A small image classifier, trained from scratch: activation leaky_relu, widths [64, 128, 256].
Rows from block 5, named by matrix and row number. Each number is 128 + 24 x the weight over the matrix's rms, rounded and kept within 0 to 255. All counts start at 0. Numbers have three digits each.
# c3: 3x3 conv, stride 2 (model.blocks.5.c3.weight, 256x128x3x3), inputs 72-83, a 3x3 kernel for each
c3.48:125099111098120141134131105107097111103129110160132094134113133139146154125105128156170134151089162150178164167171139151093154174167147118110070136135105159127104097099082123136111155109122135115127133135083108123133101110113114109134156116113107147111137131160140136169170177158119122140147104169161146168150094155192156180
c3.49:108097105129157099136114101171199147119136105143086120140111161097132128099099130127096094076157123115086067106135142117143132142123158137135143125137114115148102119129148115118141091157164151124133122118142161152133132078122108167109105135129088135098128115119117114106145125095178141143168147125148158072140157158134070138
c3.50:098124154100139123097118104134116155167094149174163164096106105139145118132145123170087101163125137168163153145126122088153105054082067137127126136150124096103093125116091140151093130127118148160124069153107114128096134108125150139113115112127120121134104156121102093105115108112105129095114125121108161122135126153156108124
c3.51:130140159138102135108103110131054099144123116144113138129122107157134102088110106140162099153103140144110117093129103115123080124108109165092114149106097149159099097080143114176102128093117183188180163099132117117127179135178149100114106137157149124140150149138130135146146132134168097145146174157142103129104134131117090113
c3.52:110124100106161115097104108102134096156141150126150127145150121172119119130159150127109129098132124137132095145112130111131133131117127108086115096133123125092092167127129144114113114122139146178135146115146109062115075143130127146137127102124120138143145112146164109130139130133154147129147166127137139138126126133152193173
c3.53:134165134133098138144118146190143128153126133090081109117065102069143094119111120068078106104103111163145157144128125126118146111093126129096086155160109152121112108132135123074184179195197084123131117116108138169119143166156159084147131134160196149170101123085085129124095109144129130117150126129100118136107095141115146153
c3.54:062084091108130121113131156175136167140116146158147145106137126120147092126139142106132108117132129096095138156166126153094127178134138098144102087147088180133095102152134131141151137132146137108106119127146149170133083115094111144139179138184106167129149121178103126161109128130127120119150149181114128136128123139135132119
c3.55:167121150094116117070118122115157084103166098099144084135166148126124112104083144113119136129101140156145125120121106146118136152121144102121136098120168088088179164143117146132093147129108172115179171107156140176178120144127129127122137123102113142122133137172141133150158143132112124131148134133121142096091149078052162120
c3.56:133152137127120127129106152136173156163095134147150165141146089101118126112136116134165130123147122134093150125099126111128148131139136115114145114135121122122156113165118128118142156133138168149163089136123089125097073116082092187077080033058111161111143118133154151175147160110136123098096092090088131165125088161128140175
c3.57:112116111139101100170138142157123097131121109161122154134157141172098157199181153110092131120131155165148140133087112104129122146095105138129059149153099112115117140104099131120134147152157092121138140105147156126146130136135149098166160162137184180144106105165093122120151113120121139144105167145135147129141159161150072143
c3.58:162157157147130190125132138146170100160148095117100091145167173120110148159158128120153124125121104126102145124117108105154129139116138139128164136109140161168153129130138136115119146134135138156123168118138095104099115133122133150102114105123099103119129104134158147134103149125100140099080104132118125112109143076123131131
c3.59:184167153171096133152147114090096114130156108099107121103134110154132147158171158111112118142124148112180163184184156156087126076146149108120122129141132146150152113120133133134128100098104139130103145139123126134116129117132127136121124102135129142130157113143152149160153167165184107172175131159124086133151112161136149155
c3.60:123133139129118123142149138118125089097128116119145120150141095132114144142176120101097091113136141114148127111095126134119121130104128146156126113126140092097135137162152158101148151116121071127145110146134152136134184157184145106137105109137094107136129114111143100136139177161159109103133135149143089171154121141128137118
c3.61:125100113159135146159155172151172177140076144156126106127144131140133132160151140131126122120127109106132124170157114124131113085076122137141161117114129109145093129151142095128155094102109075120125122117102122120143140152150170099150159126150137145149110125129167157145126131136114131154162109126115114129125120141137153163
c3.62:149144150123102143129129119152110159175100147107101128144154138150116161123155186138146109136092140190176152132135113189107140161140126116112099074135122106093110133147139122126088091107092132141119128151137103094118144136159150071187183176145154122165121130133194162150114130107119112079114082135110092148135142139100115106
c3.63:153128132118132125097116150117102118133110120160089132162172122137110137117146167131154135144117147154171163119085111110150105140113123123098111109155142146116166129145125142138150111148176107066130100108118096117131087108141139148109095098127151163115105132083093109082186143132122132142164130137163136155146118122186130180
c3.64:160147144115120125100122124086137076080162088071112094127139135116134123136126131093119097144140150132129114130144167152102165164144173136143174152119162156114130143145124089124125126131125126143161116138141106140152111143121128105136101154135091095106094150128173125124081131124138133127127139137172095133153123143120199091
c3.65:178161157115100126099114154139133086136106144137122128094131119115119121114152143133103110130120114132141167102137129103133103082094141126090111136145102092090117153160164128113134147096093097123144100150138154133117124106116109154099120127139140146121122144149152158164108125126106112135172105120133144137135118120149167144
c3.66:109107121107148108082099080160078146114120112089081089108115154136118111101133127133122161143121110088151093128119167130113154147169160111110172105098130108132129096081126111114116133167139112110080118136120178190121106148150140122117127123135175139121099121139127127128116126120123112139184153115141077081147143075109149105
c3.67:082079095113160080107112107157120119123133096114116134147128156084139117089127121093094125131138094115081074140137108159127125142133133127142103086149155125120106119107168102138108125130122105119094110155145116129116128118146109145138103098122124114117098138132112132159127118164123115148112171134139148143105124128087102146
c3.68:110129135096169071105088118122074135104129142103151138131115121126121112107100123088118105089139118121140156126127139122137151153159144167154115134117142123141141139153135161114158163181160096151153122115137145127122153148107113139123083098102143115134150122139159130122136163176165130131135106112155081150116129098124150161
c3.69:090098130112155140146138133149148131127110106136123150127165156129140100118080093062092094121152123168112138162139109117144138166143123162133095142137106144135118138115110110125140163138140155150174112134132132141116144176144135137087103114112122117137094118123114108103134137179132140141138169143094093114101119119168093163
c3.70:155112080130133091119132104119110125134129128171187142137166123155118156134153159053083100107139082143114135154102118102134115111127093114143126111128135139144140145185180160106184129147148084102092135128122140122113130138148144125114158118110150100148119161123071135109122134194135129179125120124136127126136118132169134144
c3.71:123098121095167115121125115122217116128134122127120132116138150126132133126134106090170107113143095135126134084074099105148104148093119149165154104133120058102129138124140135108144148168167145155143100105155164136155133144149145126141132122147122135123134103128141121147155146164112125122111123138124126071122151179106142164
c3.72:128108097101133121136130156099087123128127128164127148132109094135129113151191151148107104102131124124116113180130186143110173151167153097095118138137138166146140131150112150123156138145143080114156168099172147157141123106097099135135112107103136143119110139103063087107096089125123134110074120095124140151120156116124104124
c3.73:138101085100157114074102086112198114124117104127154117118136109140138125107110131126129135115144146144124140158104147117136172146146149116076117118136101122102093116160116141117117136128114134174132081126149146190144138130137149127143113139106083096085117140108109099153140098095167156097085118096149162171089114124089143109
c3.74:133139146136113111157125088157175108139122160183137173152161177125125130109124156061094132140095119124172169159140173197100143173149132118102055127147079184133123163154149153134149108119141100109131097124119156155138135145138141101158122136141159112114131132122111101111158125105134093166121181154125175141140111151110112126
c3.75:174112133111106162081108164114104162086120151076179183171141123115137146108140090099114113106129113112120113149143159162127092168142085168126121172125096130113076111111109113142143068123157149130155139104100131139072167134064155134089162140121085125174153122165153113138131188138121115136128132122156137120084124128127090103
c3.76:083135122087163124081131120153156143144111132080123158102125116106154130115116116139125159160118133161118139102112141115134120130105104153153155129133148121131118147124120120138169118094141085106138126136105113116113123141151105139118117101088142150157117143136107161142137105096152091145126155143123096111104127083098079067
c3.77:109106127145129123116136143111089145119134087105089123123084118129098186159147178125121143144112131127138148153124172139120142076134140099092107103136127107111112120124077116122096120121148122141132160133153111122107101096094073164117091097092152156148169116141147156125124116139174105177165108130145135164095113110147123164
c3.78:146133124185114126102131139104130095080112140183154181094138119128118146147138141120131099151134136099129130113091152128139116119137123142144125128137118154155145164118145115154118072125106117118106148109123166133118104150144114122145161132151120130107106155123136143098142095070115131120129086092135128092156112096163163160
c3.79:121153152111150120106089042097166115115131098123129110135109165121114134151130088123137162141127161163158135109104094099123129118106125092111078155120103202131171107127141142136159124131145127125149128099133117127149135150168120121111102113104131155109153110120109117151120120105140109077118129111150110122084161140095170096
c3.80:114137130108108163135169166136153082130122120127118139146138125121132162121142110129114129126132130135108130141109110146151106134092084166148168170124114140166135186177183155103139125093118171121111073122148069107130101110099130150131115110127134073142109125105133139115084085117115112110179127155116107112135111135132118117
c3.81:123144123122145111134103120154101082106100092182139122086120122134126114142136120162141135163135100128123116185110108156118100091109103138116114152121150166136116133124129133133155116105145157125123118144131121144101161114152174123139166142133131174134113109138123106171187138077136117108123087103146167121139125174119104097
c3.82:110123124133143110135089148120116141114114168136083141151139125157104106136156165120130129146135100148129155132145141130151113123134092150138141111130112128110116111112094128111139139179167103131104142109123120133134142128097144129127150150148168184173139095168128128153121111131123171119133192136102179156144130138163156138
c3.83:084139109109138145135104112122144128164139151169133155147144134181092164168149131112117123088137116140107126150123147141111108145130081136118117122135083139110085147156134154115121151169183131128174130118117131134100147157156146128158110113138111124121169131151150168135158115106100135067116139108131133098117108103186178116
c3.84:161132124121124106176145144183116161179109144113186113100137111112128111117110141141095114131160110121093096162157140164121126155134149127148137159133141172156142173129165123153129126127101108117097157135125128152171125109118109119136122112135096047061087141103175148158089137116064147087129151136142088108137121139143148162
c3.85:124096076102159096109129178136124156112149125130137127149134137126129096090101137122161179127113122135128116080101119117115122136137107116135144110140149142125125139156118097130120125119096121101079129142125136123154129103106124147147128111139132128142148120135139141116123121121097129087130109099116118109066137109071098075
c3.86:128141101115106135129153166131115138127105163178137171153141167128112087152149126104139125125143175106096109157130071108141124110099106164106118082133108124129154104095099134156092119142123121128135178098173179176157111085111116152117113121117116098096134096153158151169139155174189102146177186135103118106135149152213139159
c3.87:153121142149096171140117127103129173103131150141120087101167115153103154164154138115132101115133140094131126119151093100136095152084105162117103140081149153138163096130100099116123186120176119091092164140142103095132125090107110123115120145125118117108113123156138144145149148154111141148096112123111113115105151125084085094
c3.88:140140120153100124142121134106121125159124153183133141153103105144134104152139101142093109096134145100106136142153163154102139127135102106129105143142090173137117146117110143106129129143172179186175127141144121144140120132116122139081102089090130140110124144115106109078151111128157113132165105104112123168157105156119115153
c3.89:155139135174107153155189145149116152135161133105084077127152141174099158181158161061113108082152090118116100105155121138118138142119141096115114113137114126143127151145147117111120111102125111153155106106161150123129101132108095138146117151156129133159115130157093125085145155139101139096070082102109115109144153142116145135
c3.90:069073102134158138127098131111095157135135128139137131127102134112145159084094093157134173119113162131107112101137161122137099122112127158132129109144085100125079110124134099145130108090149116135155098115144104130100127104102106142141117124149134104135138132145118132124151113117097136112134110085125119114104126119102115111
c3.91:108094125120150097119106087196119183114108146140121116124126120154121149157126129131103121144088149142116156139143129156098157205189140111129145110133123115140123132192143188091152137130117096095152137138149124113087098111110109127102070088110149136055097119135107119131153130123133123119073150094170135123112122145143201114
c3.92:108123159112148116110146110134125097161126095116151136102104108139140114164166118175152178144096137103130094126159151159109157151143183108124122125155115131146131112126144144112118101132174141156169143095198133117131134150166161112132105092084110143109113138094110100099126123118114163098096079116146121175120109145121140154
c3.93:138165133107130096132056085176131169107124114155168114096132144126133136147128119116140165138117133163155153156145150113136114092104083130169085107136107134125123144124115158110133142153116080105144124134122162105133135103132133119118128120127108133123114140145086092071175111136131108156130148123108102062138159160112135167
c3.94:174125151135155078106106087116145134103110130131145163063107123080125108099080139107129103114133116104106101137147167164098193117172184122172138144122131124086122145125144107146139116080061131123152150125124081118129126142164142118122139142131141124091108148104124103116117087113117119113148139129107089127105104122125123151
c3.95:140144146141101153094135151137171130173117160150107169111119152102122107124105105165137141153129156115124150131135112113121140071120131123102103141143100145123113144115132121115146106144146137116153098140131048088083108088111126138082138125105079074115128135095142099120153154140146111156140161124147133148122148084091106127
c3.96:118107126111158085115110117086131099096146122175120122145184142128111157118120172136109079132139091136145163092123154159111098129108141098083118133136086134082079108114106141118114160116106097133154151132116116106119156116149163124147165130122117122135129135117133162111189143148090153116105126103133117102124114120106123114
c3.97:165131096123134111155129153107119197176118136105110119118168094141113104146113120104118128113140125098093115183170143146110142124097122132119091134156130167147120098164168149119150153150176114118133154145168101090111147133110141094130152169152117123137118142146133099129089102120122128117136099069160100108131111120145148160
c3.98:109127148124127146166122101165115121123169095118132097168153151171121169120158147132153132134122147132098148108107103125107103118100131128114104119138092134137071102139118150115144132121142108087146140149139115101093119112121126132119121121117107090148129102130131146177198136175170101169134151139143106145122120144147166159
c3.99:118127099094161113106080106154102137118128134118127109116098124141115122154139135135137143108155122098120136139123074146121118137126152141137140116124121086088113119150123107133159131139150106137121133140110139131147147149159156113116139145123146112089122115102103124075141117127161148132164167106121121115127133117140094137
c3.100:141113133145110139210165133158128160134129132131151107128120123141136114147139132147112139132123162139113137114118092129133122145142175133130124112140131147132097127092103108140106135136108131123136148134118123092130131130135136144112142156122154143135135104115162181148135140181079142126111090094107100146102159122152163096
c3.101:103147159143091167112126152096133117086157087078113125109124116117130149141134095125108126147094154174157128134179150129114141130161113141105140114143152118142128140152113095153121124113078132092114104159117097092072151142169122063165108120093170125146122133155152121117171155155140123135131151133130134147135131128090118113
c3.102:135081091130135139169192146139169108129090148153118145145140161094139102057108122146089129105121097144123165155126153148122152131120125150129144105133128127139140179179169172099201161176146124132124142136136124154118118159145116133125102106122087107112133131120141142136083125084126138127156141138085126105116114159136145123
c3.103:148135115094134125175126086151085158142130087120122120139101110143134090136143123120141120137112120173137106167099119152129129111118149140124115142138088092128086174146110136116113128085065129148083120140134096096142128105090144165106120126120143149145171121095142120128142155169099126120115149146107108149108132115087095157
c3.104:155175140127104161120204145117126144126157099104137093179119104146127126122148114144167167122126153110099110116120155147126167165133125123119141115087110156171154119110127081129116089134113122115108121126108184145140104139084116155103107108127140160161137131111104068090098123089136115136157184153102137136165137125104165112
c3.105:090143128137133121112103117144101102099150132091122118125125155145113161142145160041084108109141123181174159170131155175102171130150150117113078131149108126103142159162159123113135119136144105154180107133128131164139118095095116161115139145108124117120113128087151139145125089136110112134148182136122118064150155149103115115
c3.106:128101138059198048047053065112114148109127133136073137136134128116146112119104097160138134118102125126102086139098115121134150143140115137136126143151105106110101127129128141111093135116141168175160115126131088125089099115082131149122127100135100120088141139099132116129170132142113135138113090090129149139138106134151109179
c3.107:134169137164128119105113126125141150123115120124098133163189143157102133149146151133114146098140112104088102136109156124100135141128129130120097152126083198139136117130144136138119110134117115104140103147120130128113127081122138133107124110118134163132105126112087129144174093136165121175118130159127159105116134086112102137
c3.108:088068073063157085090083072150128158142108144143150160146119149114131141125126110156160136139126136097125151069101102098132129091116151107110112151122123144136161091117126097150107069093091130141088115138099122114145119122113131113146138154178181142144127097144154103136117133117095137139108134122127109156056148145087134134
c3.109:135182129132126135128103112106071142128149133127130118122109121103159104095075111120148120153106137118152148155129103146117120127144103100121143131125136136138154138129142107099128122130147090147122184131123162126119112084091154118113163104134116094095146136140125178160149148171185125163163150119116108096117139110101133144
c3.110:113103106103161106132170135150157133104159124118141083119121086105142122133106143105095130122135132104096150143105144182110132184142129103123106155114103162147104089105098102151142151108142117102114136149146086125099146135126146151134089098132157106116084155110114094086116114142144142114097108134128170117145119154138125140
c3.111:096148123105151129100139092102096117064146144153099141120105111141130121135154130118126128135138136141129130138152120152105161147169140150108130121127123137132125116149153127130135119100150107134152137132168136140114105129108130136122146114119156135154140100155133157124140117126134109126116114106128148156149122165165193113
c3.112:182143127126122163092134132111147119078144060107127126088104098135120155132166170092157116110154113117111099114075099089137135129122131112122101107130087112082145134120102101132103112141136114110117084137109128117114169151130144109127097141146148165152110116156103107119120129094111142143135138166103093049147164121113106132
c3.113:085129085105152082085137112132130143136104125150089125121111109132134130165143104145116136150104159100154137134134093103153121104121110134133141162133123157180126160161169119149139113095113105124167092133114149152107129126134109128138146108137121134118104130124103106098117112115097147089121092114134128166120102085161156155
c3.114:121146120141138130102111120108154082098135079161172168144104127125171106116095086124104091109168114126085094159132116158121103127116107127149093129138118128112132107131111142161121111121131118151151158141117125105107130118081139127114137100104127134125126152118111093130139148128118122130118150123092118109080136126143149149
c3.115:169175139139088150161137137107114125171127140154130104160174118124147143138129139110102107076174100109123104144108078130118099165132099139125118113138112138141118127139131152103140136162119095097116145124118141120136119104123107156130133126129108130148084156097089066072115114117140143128151155159125147140129129155168154162
c3.116:138125158129137115112132131110144104140129126168152155113161151136113171148094121139146136106136105128096087107111107115141087100105132121141150069133107165143119158088126118150134085077089143154125077131113149113138154140129095152122073078111142156104153106183166131178137136130116146149141158127105085128174100155165199127
c3.117:138158193130107138114118111117112113113134135124130196106144162156118106131100120097087081101137121147137159120100152124135098148144125156127071153134113110105137129078090093124109088082102133148131097135155105119117143155135147120122137109127117087089139141087142087115126128107133119104163096097109124162113127158112108158
c3.118:136160102151096107146137157153164138116108084142177099131088060113141098119091131153132171212104117115117138133100108128153092113096130130163155145132141141121141145113115131138116123102109092116133086140121131133146157167145128136141116113111150113140152148122108108103120096123128138168121095138143098117135134115138118099
c3.119:134167166112110124125179118101090094097163084092098128149164175157117141120107131125146179133087173123153152126117151139120146137138137142116122123119106121119095105132131115108180146137132138106136144137165131149109116146121120135131160169176109160155154114131099136141152101155115120115116144107132102083103121108141103135
c3.120:145150149152095165156152191121137099110139106100121127089128113123119118129099111130111138110139137125136107119096120121142128078121097133109089113131111153142123117144141123143126120119097124157134139110141108096137165175158168091167150139156149172173184093177143203168114089106120125145127152168142094112113146092140103105
c3.121:125123178139128131094155113169075122109155101120135114166155151162089143140139128131150151137128101137123144128141142099112178117085130126183102149150108139138099140159176151089154151162173147164132142125132102089127163160165122134127120080102140130124150118156151128145150139116135155147125116160080066066100123117159111147
c3.122:136126115131105139141130156118163122147114105141172097126122133155108123136126116107119154102152181149163183127118171128121169088133172172097072142121105157125136167132182120141130040068088105153152112114081102127067133145131141127124130133131132165133128142125112124108146125081159124135193130137180180173115111131130108153
c3.123:141148134153099127135167154126111131154117137149131121096108119112128128120082126152149156156132145106133121153153135119134143076130076124152099131110122114115134130165167145127132144158128087099107110137106104094090112152133131101142138104142122128111135151129123126146107118150108134140081126141140169152135104115161118139
c3.124:136137082120127117129172151165147155116143105066112078170158154156116124165123135107103094122114130174132149137130121136128154149179120143124120109165067101071100080119130120112163139125123110094118096124098093139108138158170131117159141134140083075081105145126113098115142122118092137119095146120135103106121141144141104134
c3.125:114158158123143130084126112148115087134162101114137130137109133125130104091120126150111089137144125153096085152150147156108132143133107171159110133118105165187102084136119146105141150131161117121118145124156125152137103135085117149128125116151156136173124110148141155138137143175096141116086086126142137162132125130141104142
c3.126:131135148173095144143121135169089147130112137134146174121082138111112148128120113098059097140125126160181111083096166123141157113164152152196132133124148130110120088105169149120124159134137161135148123082150146150144153127154158104146123193137121143119163115141146169169108095146124132096129131119131156127124117168104120124
c3.127:081063114115143114120118156158130120087122087128111137174173143151105149148135127133079134116172114099114134167145130154119169124135146126110120097149100148134125142122089124101135154150172133165152172123156165154170144063134126143107127119105130120119141121135123173164110104131122157071083136157122121115129119129109120111
c3.128:182145166141058153136141173096131112125151102124112130122083112098122135171175139133117143106148124117117129112119124105121157120111142137137144114140107114120125150142179130128132110127111118120124111129132124148103118092114128134111160142125125130138124127158141152108143176134100138129144120090124070112125146092133119142
c3.129:133128120117123149146129151113136117176119137141125153125092150115143136106093072097103149098101144164145123142143151155108131131156115144136141115140113100091101116126092089146119124127132106125147135138116125110082104130119086135117104123131122142121127133146119130141107155170112121144120145167119077072087141097127122086
c3.130:160090118141129122128129137135117113157143125150107125127122126140126094109102107110114136095141104108117139149178162192089158195152158151136119145108110143118131125114126110130113136165122163139126132127175114161151136141103117132103110132138116166176149103148122120135133143117112131121183165129163151174145103140166123164
c3.131:153177152108113124134123148125138117104115145128112146117123096072159109132077106144141111131146124118093149156151118187083161173193196173178134148115141127131134157133132146104146137133124083110135132164118111123088126128125109137142103092121106125113138131168151132157121125123141109121180164104142153116128136138135127120
c3.132:169156121120123112105134104105107109115165083085130085174163135155096143121127133113106119107129093150157157117157168137125142149147120151150094108137113117102106144134126114111141120140122065081126126121125162167141174151131126153135095092116153124095122117135147138127089080093149154106145189154096115094096157134133116129
c3.133:154112134146082174128157181139124177126145139132093140162150144128133134134115105086138111126149127131067084150158117123143124145121120102126092135098145128157165132094093115126120132129128138153128128102141133133148103162166130130085099114116111115098123147122132117165116109055074144098121142138158151122154116124084151135
c3.134:114100091136145101137077116162123127140140137122104133140130171147120111115129114132121102086133117094136113117119117150125127136156107122130118114125148132131108113130106119118163169158180107159149115119122121121127141165176134102165140152150120080077145133094139136149080123125100139106113105107202114135092133090092118085
c3.135:107103086105150103142122103175127110176090135205167175122100125133116125113119126134119151142142144166097103165142148183105144115144124127120077144117110125134103077117095091156095114078125168133166143087150127169189129124099120115144140137117086077109127104122123135134172158148110113147069111122153095121127121117082055132
c3.136:115126103129125119187153128108136127116117102136125136091091095076162116099105100125100123122134118124129097110129140112143114137130100099149084124136158147101109142104105161128146137142140099116104112146136135105149136167145136122124157121116110118136151129137151136136088116128137114101108104101131083152143136148143146063
c3.137:150147113122113150121136146111118120104155092121156147164155139146134174120126130141110111153128121131126155136125092151123097136115094098092131110128132106138129132117161137114158150169118149139117126183152109099088130172099127093120112107124114151113113153136093112111129107124149115136115126112131107122157119105167136154
c3.138:142166121152122136185156134119131167134135149187150126145142142125119101153095115173178183094140159118104134161139125139132153171147133071090139123149103153146130145107104118153097171126156136147128131099156117124113154126134141148100093126103118127130133122111103132121126131129157126125166171153107088116113108132163100148
c3.139:121099088105133124100101113144178157127146164169130133085086111124151077140132117141116103139134123169119099111114142101146152103155153123122132154150112136081109147136115113109138133159137158136120110131118109165148075084074106151110142111144134132123114117129090105094140108094176131111115122124142163139134158106183116126
c3.140:092149116128167104156128104143104099108129148119142052128107103110139101095108093117104136128107108091109111105119107100117119081085116103121126114152119146194146105113121123150134096139163102096138132138117132085078105115099128150094128130088121108130109131131123174143133097136156102130105126071085107097117111163100094179
c3.141:131128126138096133145140142107116097119115138147128113112113089110122102120125116108101108154108144154139164143106109117129125077110140146162087132125175139141183131140164126115147126157130109140104147150108100124112147159135157081152158100116134134101119154097130148118149132102111140112099146142132108154114129131120099101
c3.142:099121120073132080105111125151148138128101143168107131135130113133111112115131138119096105101135113113105084122086134123156137116137113118120111111134092125129130148132146166100166123155126143165115143120140146143186115078113096133148146154131118107105187115094144105149120071121113132103156164150110136150101150101112136113
c3.143:088161088160142106116143137134104148113133119148158138121099145100126133136128121106131127144149129132115115097118079133155108135118119172136117139121135141142105152142126145104135139143116123132129126108150116109178146127118098141118126142131127150116136157143123091117114091122099132115152134164092144104130131129123106116
c3.144:106121113119118153191131133120126139122152122078142114157165156138108151139128112100119135120117116153142114100099097146144087147139085111132109113123133142107135058092093106129144105163142102124117141129161140156156116110087143132153120109145148195164150104163163138141163122123117130158093135147157104146142130135125092085
c3.145:146136140154099141159112127141140173127133134096135107138154156156126155122106125144160111133152123153126147086089115071165077071073110097138112140135099133168156158132155126080167146111111099131113100125125103084127124083106114164102087097103104148110120139123112127132156150132133122130123128112088145096127153092111143127
c3.146:128131102120155096104118119122026085079113121143109088135150131154099136161119120123135104109121128105089129122159152153142122176146122137126085132150116153140108138148115165121150152127127096120110129140132060096130131137129131144129099130114123153143072110154156120123142071144106126131104129130112106116146138151165162176
c3.147:167152145126125148125115132138149147162130171104096140131103088131136132117133119116129132114131159141145169131138125126143125113115138204161128161127113151146091101118130112116135170164149104103110132128134129133151103125113112114131141147143109124139108153154090094096111154149149143128137130135140113149141092142169142177
c3.148:115122107108133130135115084159126121170110129141111145114126124115118143145167206124117108123134095135120171146133133178106173159169202154111129164115103104117148126156129142122099162108149131145090138124120113123187129152181132136151098148143127131105169133119138097123132153153126117132154103133120100109131156118121149164
c3.149:083167130126143117146108143114095091094129096135167135124160116142114110132113129107092124153135125147115147134153142121127174108131156129158138138124130116117129140138121167093166139139138103103083156130154120098118114116097106151089094101100134122111133142124133133147094127103111130129123140164095085116146122140094126130
c3.150:145141158150098152168142161147147132133098130128110162119083104107151079119107100113132131070157087072079101151131144130138148124151134071104104106141090156183136161154166134105117100116147148136128106149061097087111114133102116135089138148139121137123102151126097105104141121097140131136156149152114134181132136139113120126
c3.151:171156148163132135128146101116145099147127101157139118211185138145108129112136116149107146158129135071099107109153114107135136121089111141123130113144121096136147137169154153125112130141136120118109132124126151116096103125105142110168191163152095110113139132122141116117112111099142126130160134124152120172141123114137133117
c3.152:072160172068103144122130135139116149124123149149136168107121121078106095108107097140071105106138132109107160117103150110115172066112176133150128125129108106121075113097124162147151185117134111133152124127144097137180138107116148123126139136138109104152152112175158145167164141111122132111136148146170143138186116135145122157
c3.153:154115138174093135142145150124116171110103168140127156142143121151113153126173140099112132133132098121118141114119120116132133099128122135136147135126138138121133108121113131110124133117133123096120143122134155152142115117166148122130113118109125137155125148114081109102136131123158130130167136126189182197123096154125179155
c3.154:115123128135144138111108139106111060132134118120112152165169142177104149161167163172111120110126130156105128110142140116137140139131131156127147103138127121169103131091074141147107101120103089118090124121127174124137133132106162121137142142146156097129117139112119129116131123155136106114130154116110159112137122120149100120
c3.155:137132133129153116105073101135101121126132170156156128100108095171099158201190154146123107115116096131114089122113091162129113188163121126177110140141126109144117085114111133154093106126122121184163113156130160111101140058106104138136100125144103166165083117158120110074126120146146138146134091113144150138137144108137100094
c3.156:188149135184102118130113117170122101114126138139111154129135123148138161108101120124099086119154119091130124107126109102149165150166159127151148117121118142196175136141141167118130167167135106114111130144094139147127102127150137144124139125144131125127141127099117139130150144142152127119132131116120155082119158120139146146
c3.157:139122149122138107080115127109188143131119137094084148122135145136114137151148133136136125127158101120139149124134139110129125122167147128107094135134112119116111096117129109130120103140098135115126123125165106101137176110112132139141108119135135115109135136120119099086160140133159122131134178143120130157163130152149094111
c3.158:173163165148063167157177167112124174138128150183173141106106118108123143156126152119077125085172078059080081117146142135110158159135135094120076093137084133128132125115144096120131099133147060096129110153104108122128147131140133112116127131146127151099112138157153124183088134186106125123112119130140108152126123133110080104
c3.159:104121103108148115104095088137122149115142143143152130117136172124123130154159173131137140115136166122155133139110110105124129045104084142132117154145132158160135100098118138140126145130149111103113130142122108084114121117083131113140145130158166136158110101162093120159109109080078133109094165122129124165116133155130117169
c3.160:117101118152112130138091129174132102113130082140148135132146136125104166102124124139120166107123174109122090109118114116126153164204138135136131152105117153140126119098154139131121151098098110146160184121147131149114106121148126146092144125108120147136097113147129138185118123118076152106120138123122147179126125119084122134
c3.161:155120052104140091110127137118110145126159116120110101100120128151133135152130098119115140097114152127128126131144138155116114142143164149131122138125103163126072137121119135113136154120157126071111114157135085171123110153182140114127089118106149146150135132115120134128115156134068109151120134165161189150157146120171136099
c3.162:129115137121109130143144136163085114157076126137138154129134124139124139124098129120121123139130137097117121131121186120162147118107120161122115168129121126149134089115138115132126124153144096117121103126143112113159090130126135123097096155166137135131127118176131151146137130145104138099123073104139147132143124156097145110
c3.163:121141117145132126178134118115116114128141125142136146117092130130141154148147127112145147132132152160112107107146137076121140111108117140148089159118127153135133162141173171100128132126116135140163101155160115088139187147160183113193157144170136129087124169100079116089149144143082117148084109100140082118077172092129164112
c3.164:137150178181098167139130124156172126136131165157154157121128142119147095149127139109121129124143132159133124095084100093131109124098111117109112121146120110129141170131098128137138113127119107123130165132145126138133137135106109150087121091098117135153132141133116115133166129133109136127086140119087113137126156119108126110
c3.165:117139122135149128094112111109193119129116132139112120128112110119121131136134117113153125119156117135120105137101128135115126152148105087103155104115144116127158122106132133172111112088094137144110156126112139121155142130126172128108116142117175183147186097174129115122145155117116127112135113091119157136100116106163118168
c3.166:132141143140129112169161160105128093089139065120172090129103145124148127132117122100140145142112147113167153170162164159120158144120138178128129126132141107085111120115121136158127119108115106155127144098148148163199150161138148087154173152135161166148144096180172185164151135116145116139163149160121099143127110180136132135
c3.167:125079116153130105145117157138171132143107164117095169112157110114146153120102121143185134133109140121096105142134148126129149126086128130114064132141093136123108128125122105143089137142122128135158117142145107104088116132156165095163159128124093120150087167110110131122129128168144111136126127117119111175138112123112188108
c3.168:115105129112134126105091149139102103120130103097125088123128100138142092110116146144121075147129063146129151130118140118120156103106131127156148123116138112082095135140104109140140130110125109131153146138114129108113095122108131121127172144153136119089128143125130125127119129130101131122161166172115176168110129175104124148
c3.169:123139119112113128114143120119118090127144097106069122130138114153123128139156134160153174132096150119100110139146110152141138133108138177180155095140124091115106103126124129127133156142135156172173180107168063145136111127111115119119125132142092109138149115150155111110099128143152110152163159157176120149100106132131138133
c3.170:125095087107174084125086115082127124142111153159134160153153154162113151160128126124137178119126138145151123134100132134130160167153155121090116131125097145110139096101127132147121120103132136142155170126153125112136168160145162115192144153107119118115148125131128119106099137120143128118121182111182165161135132131095110108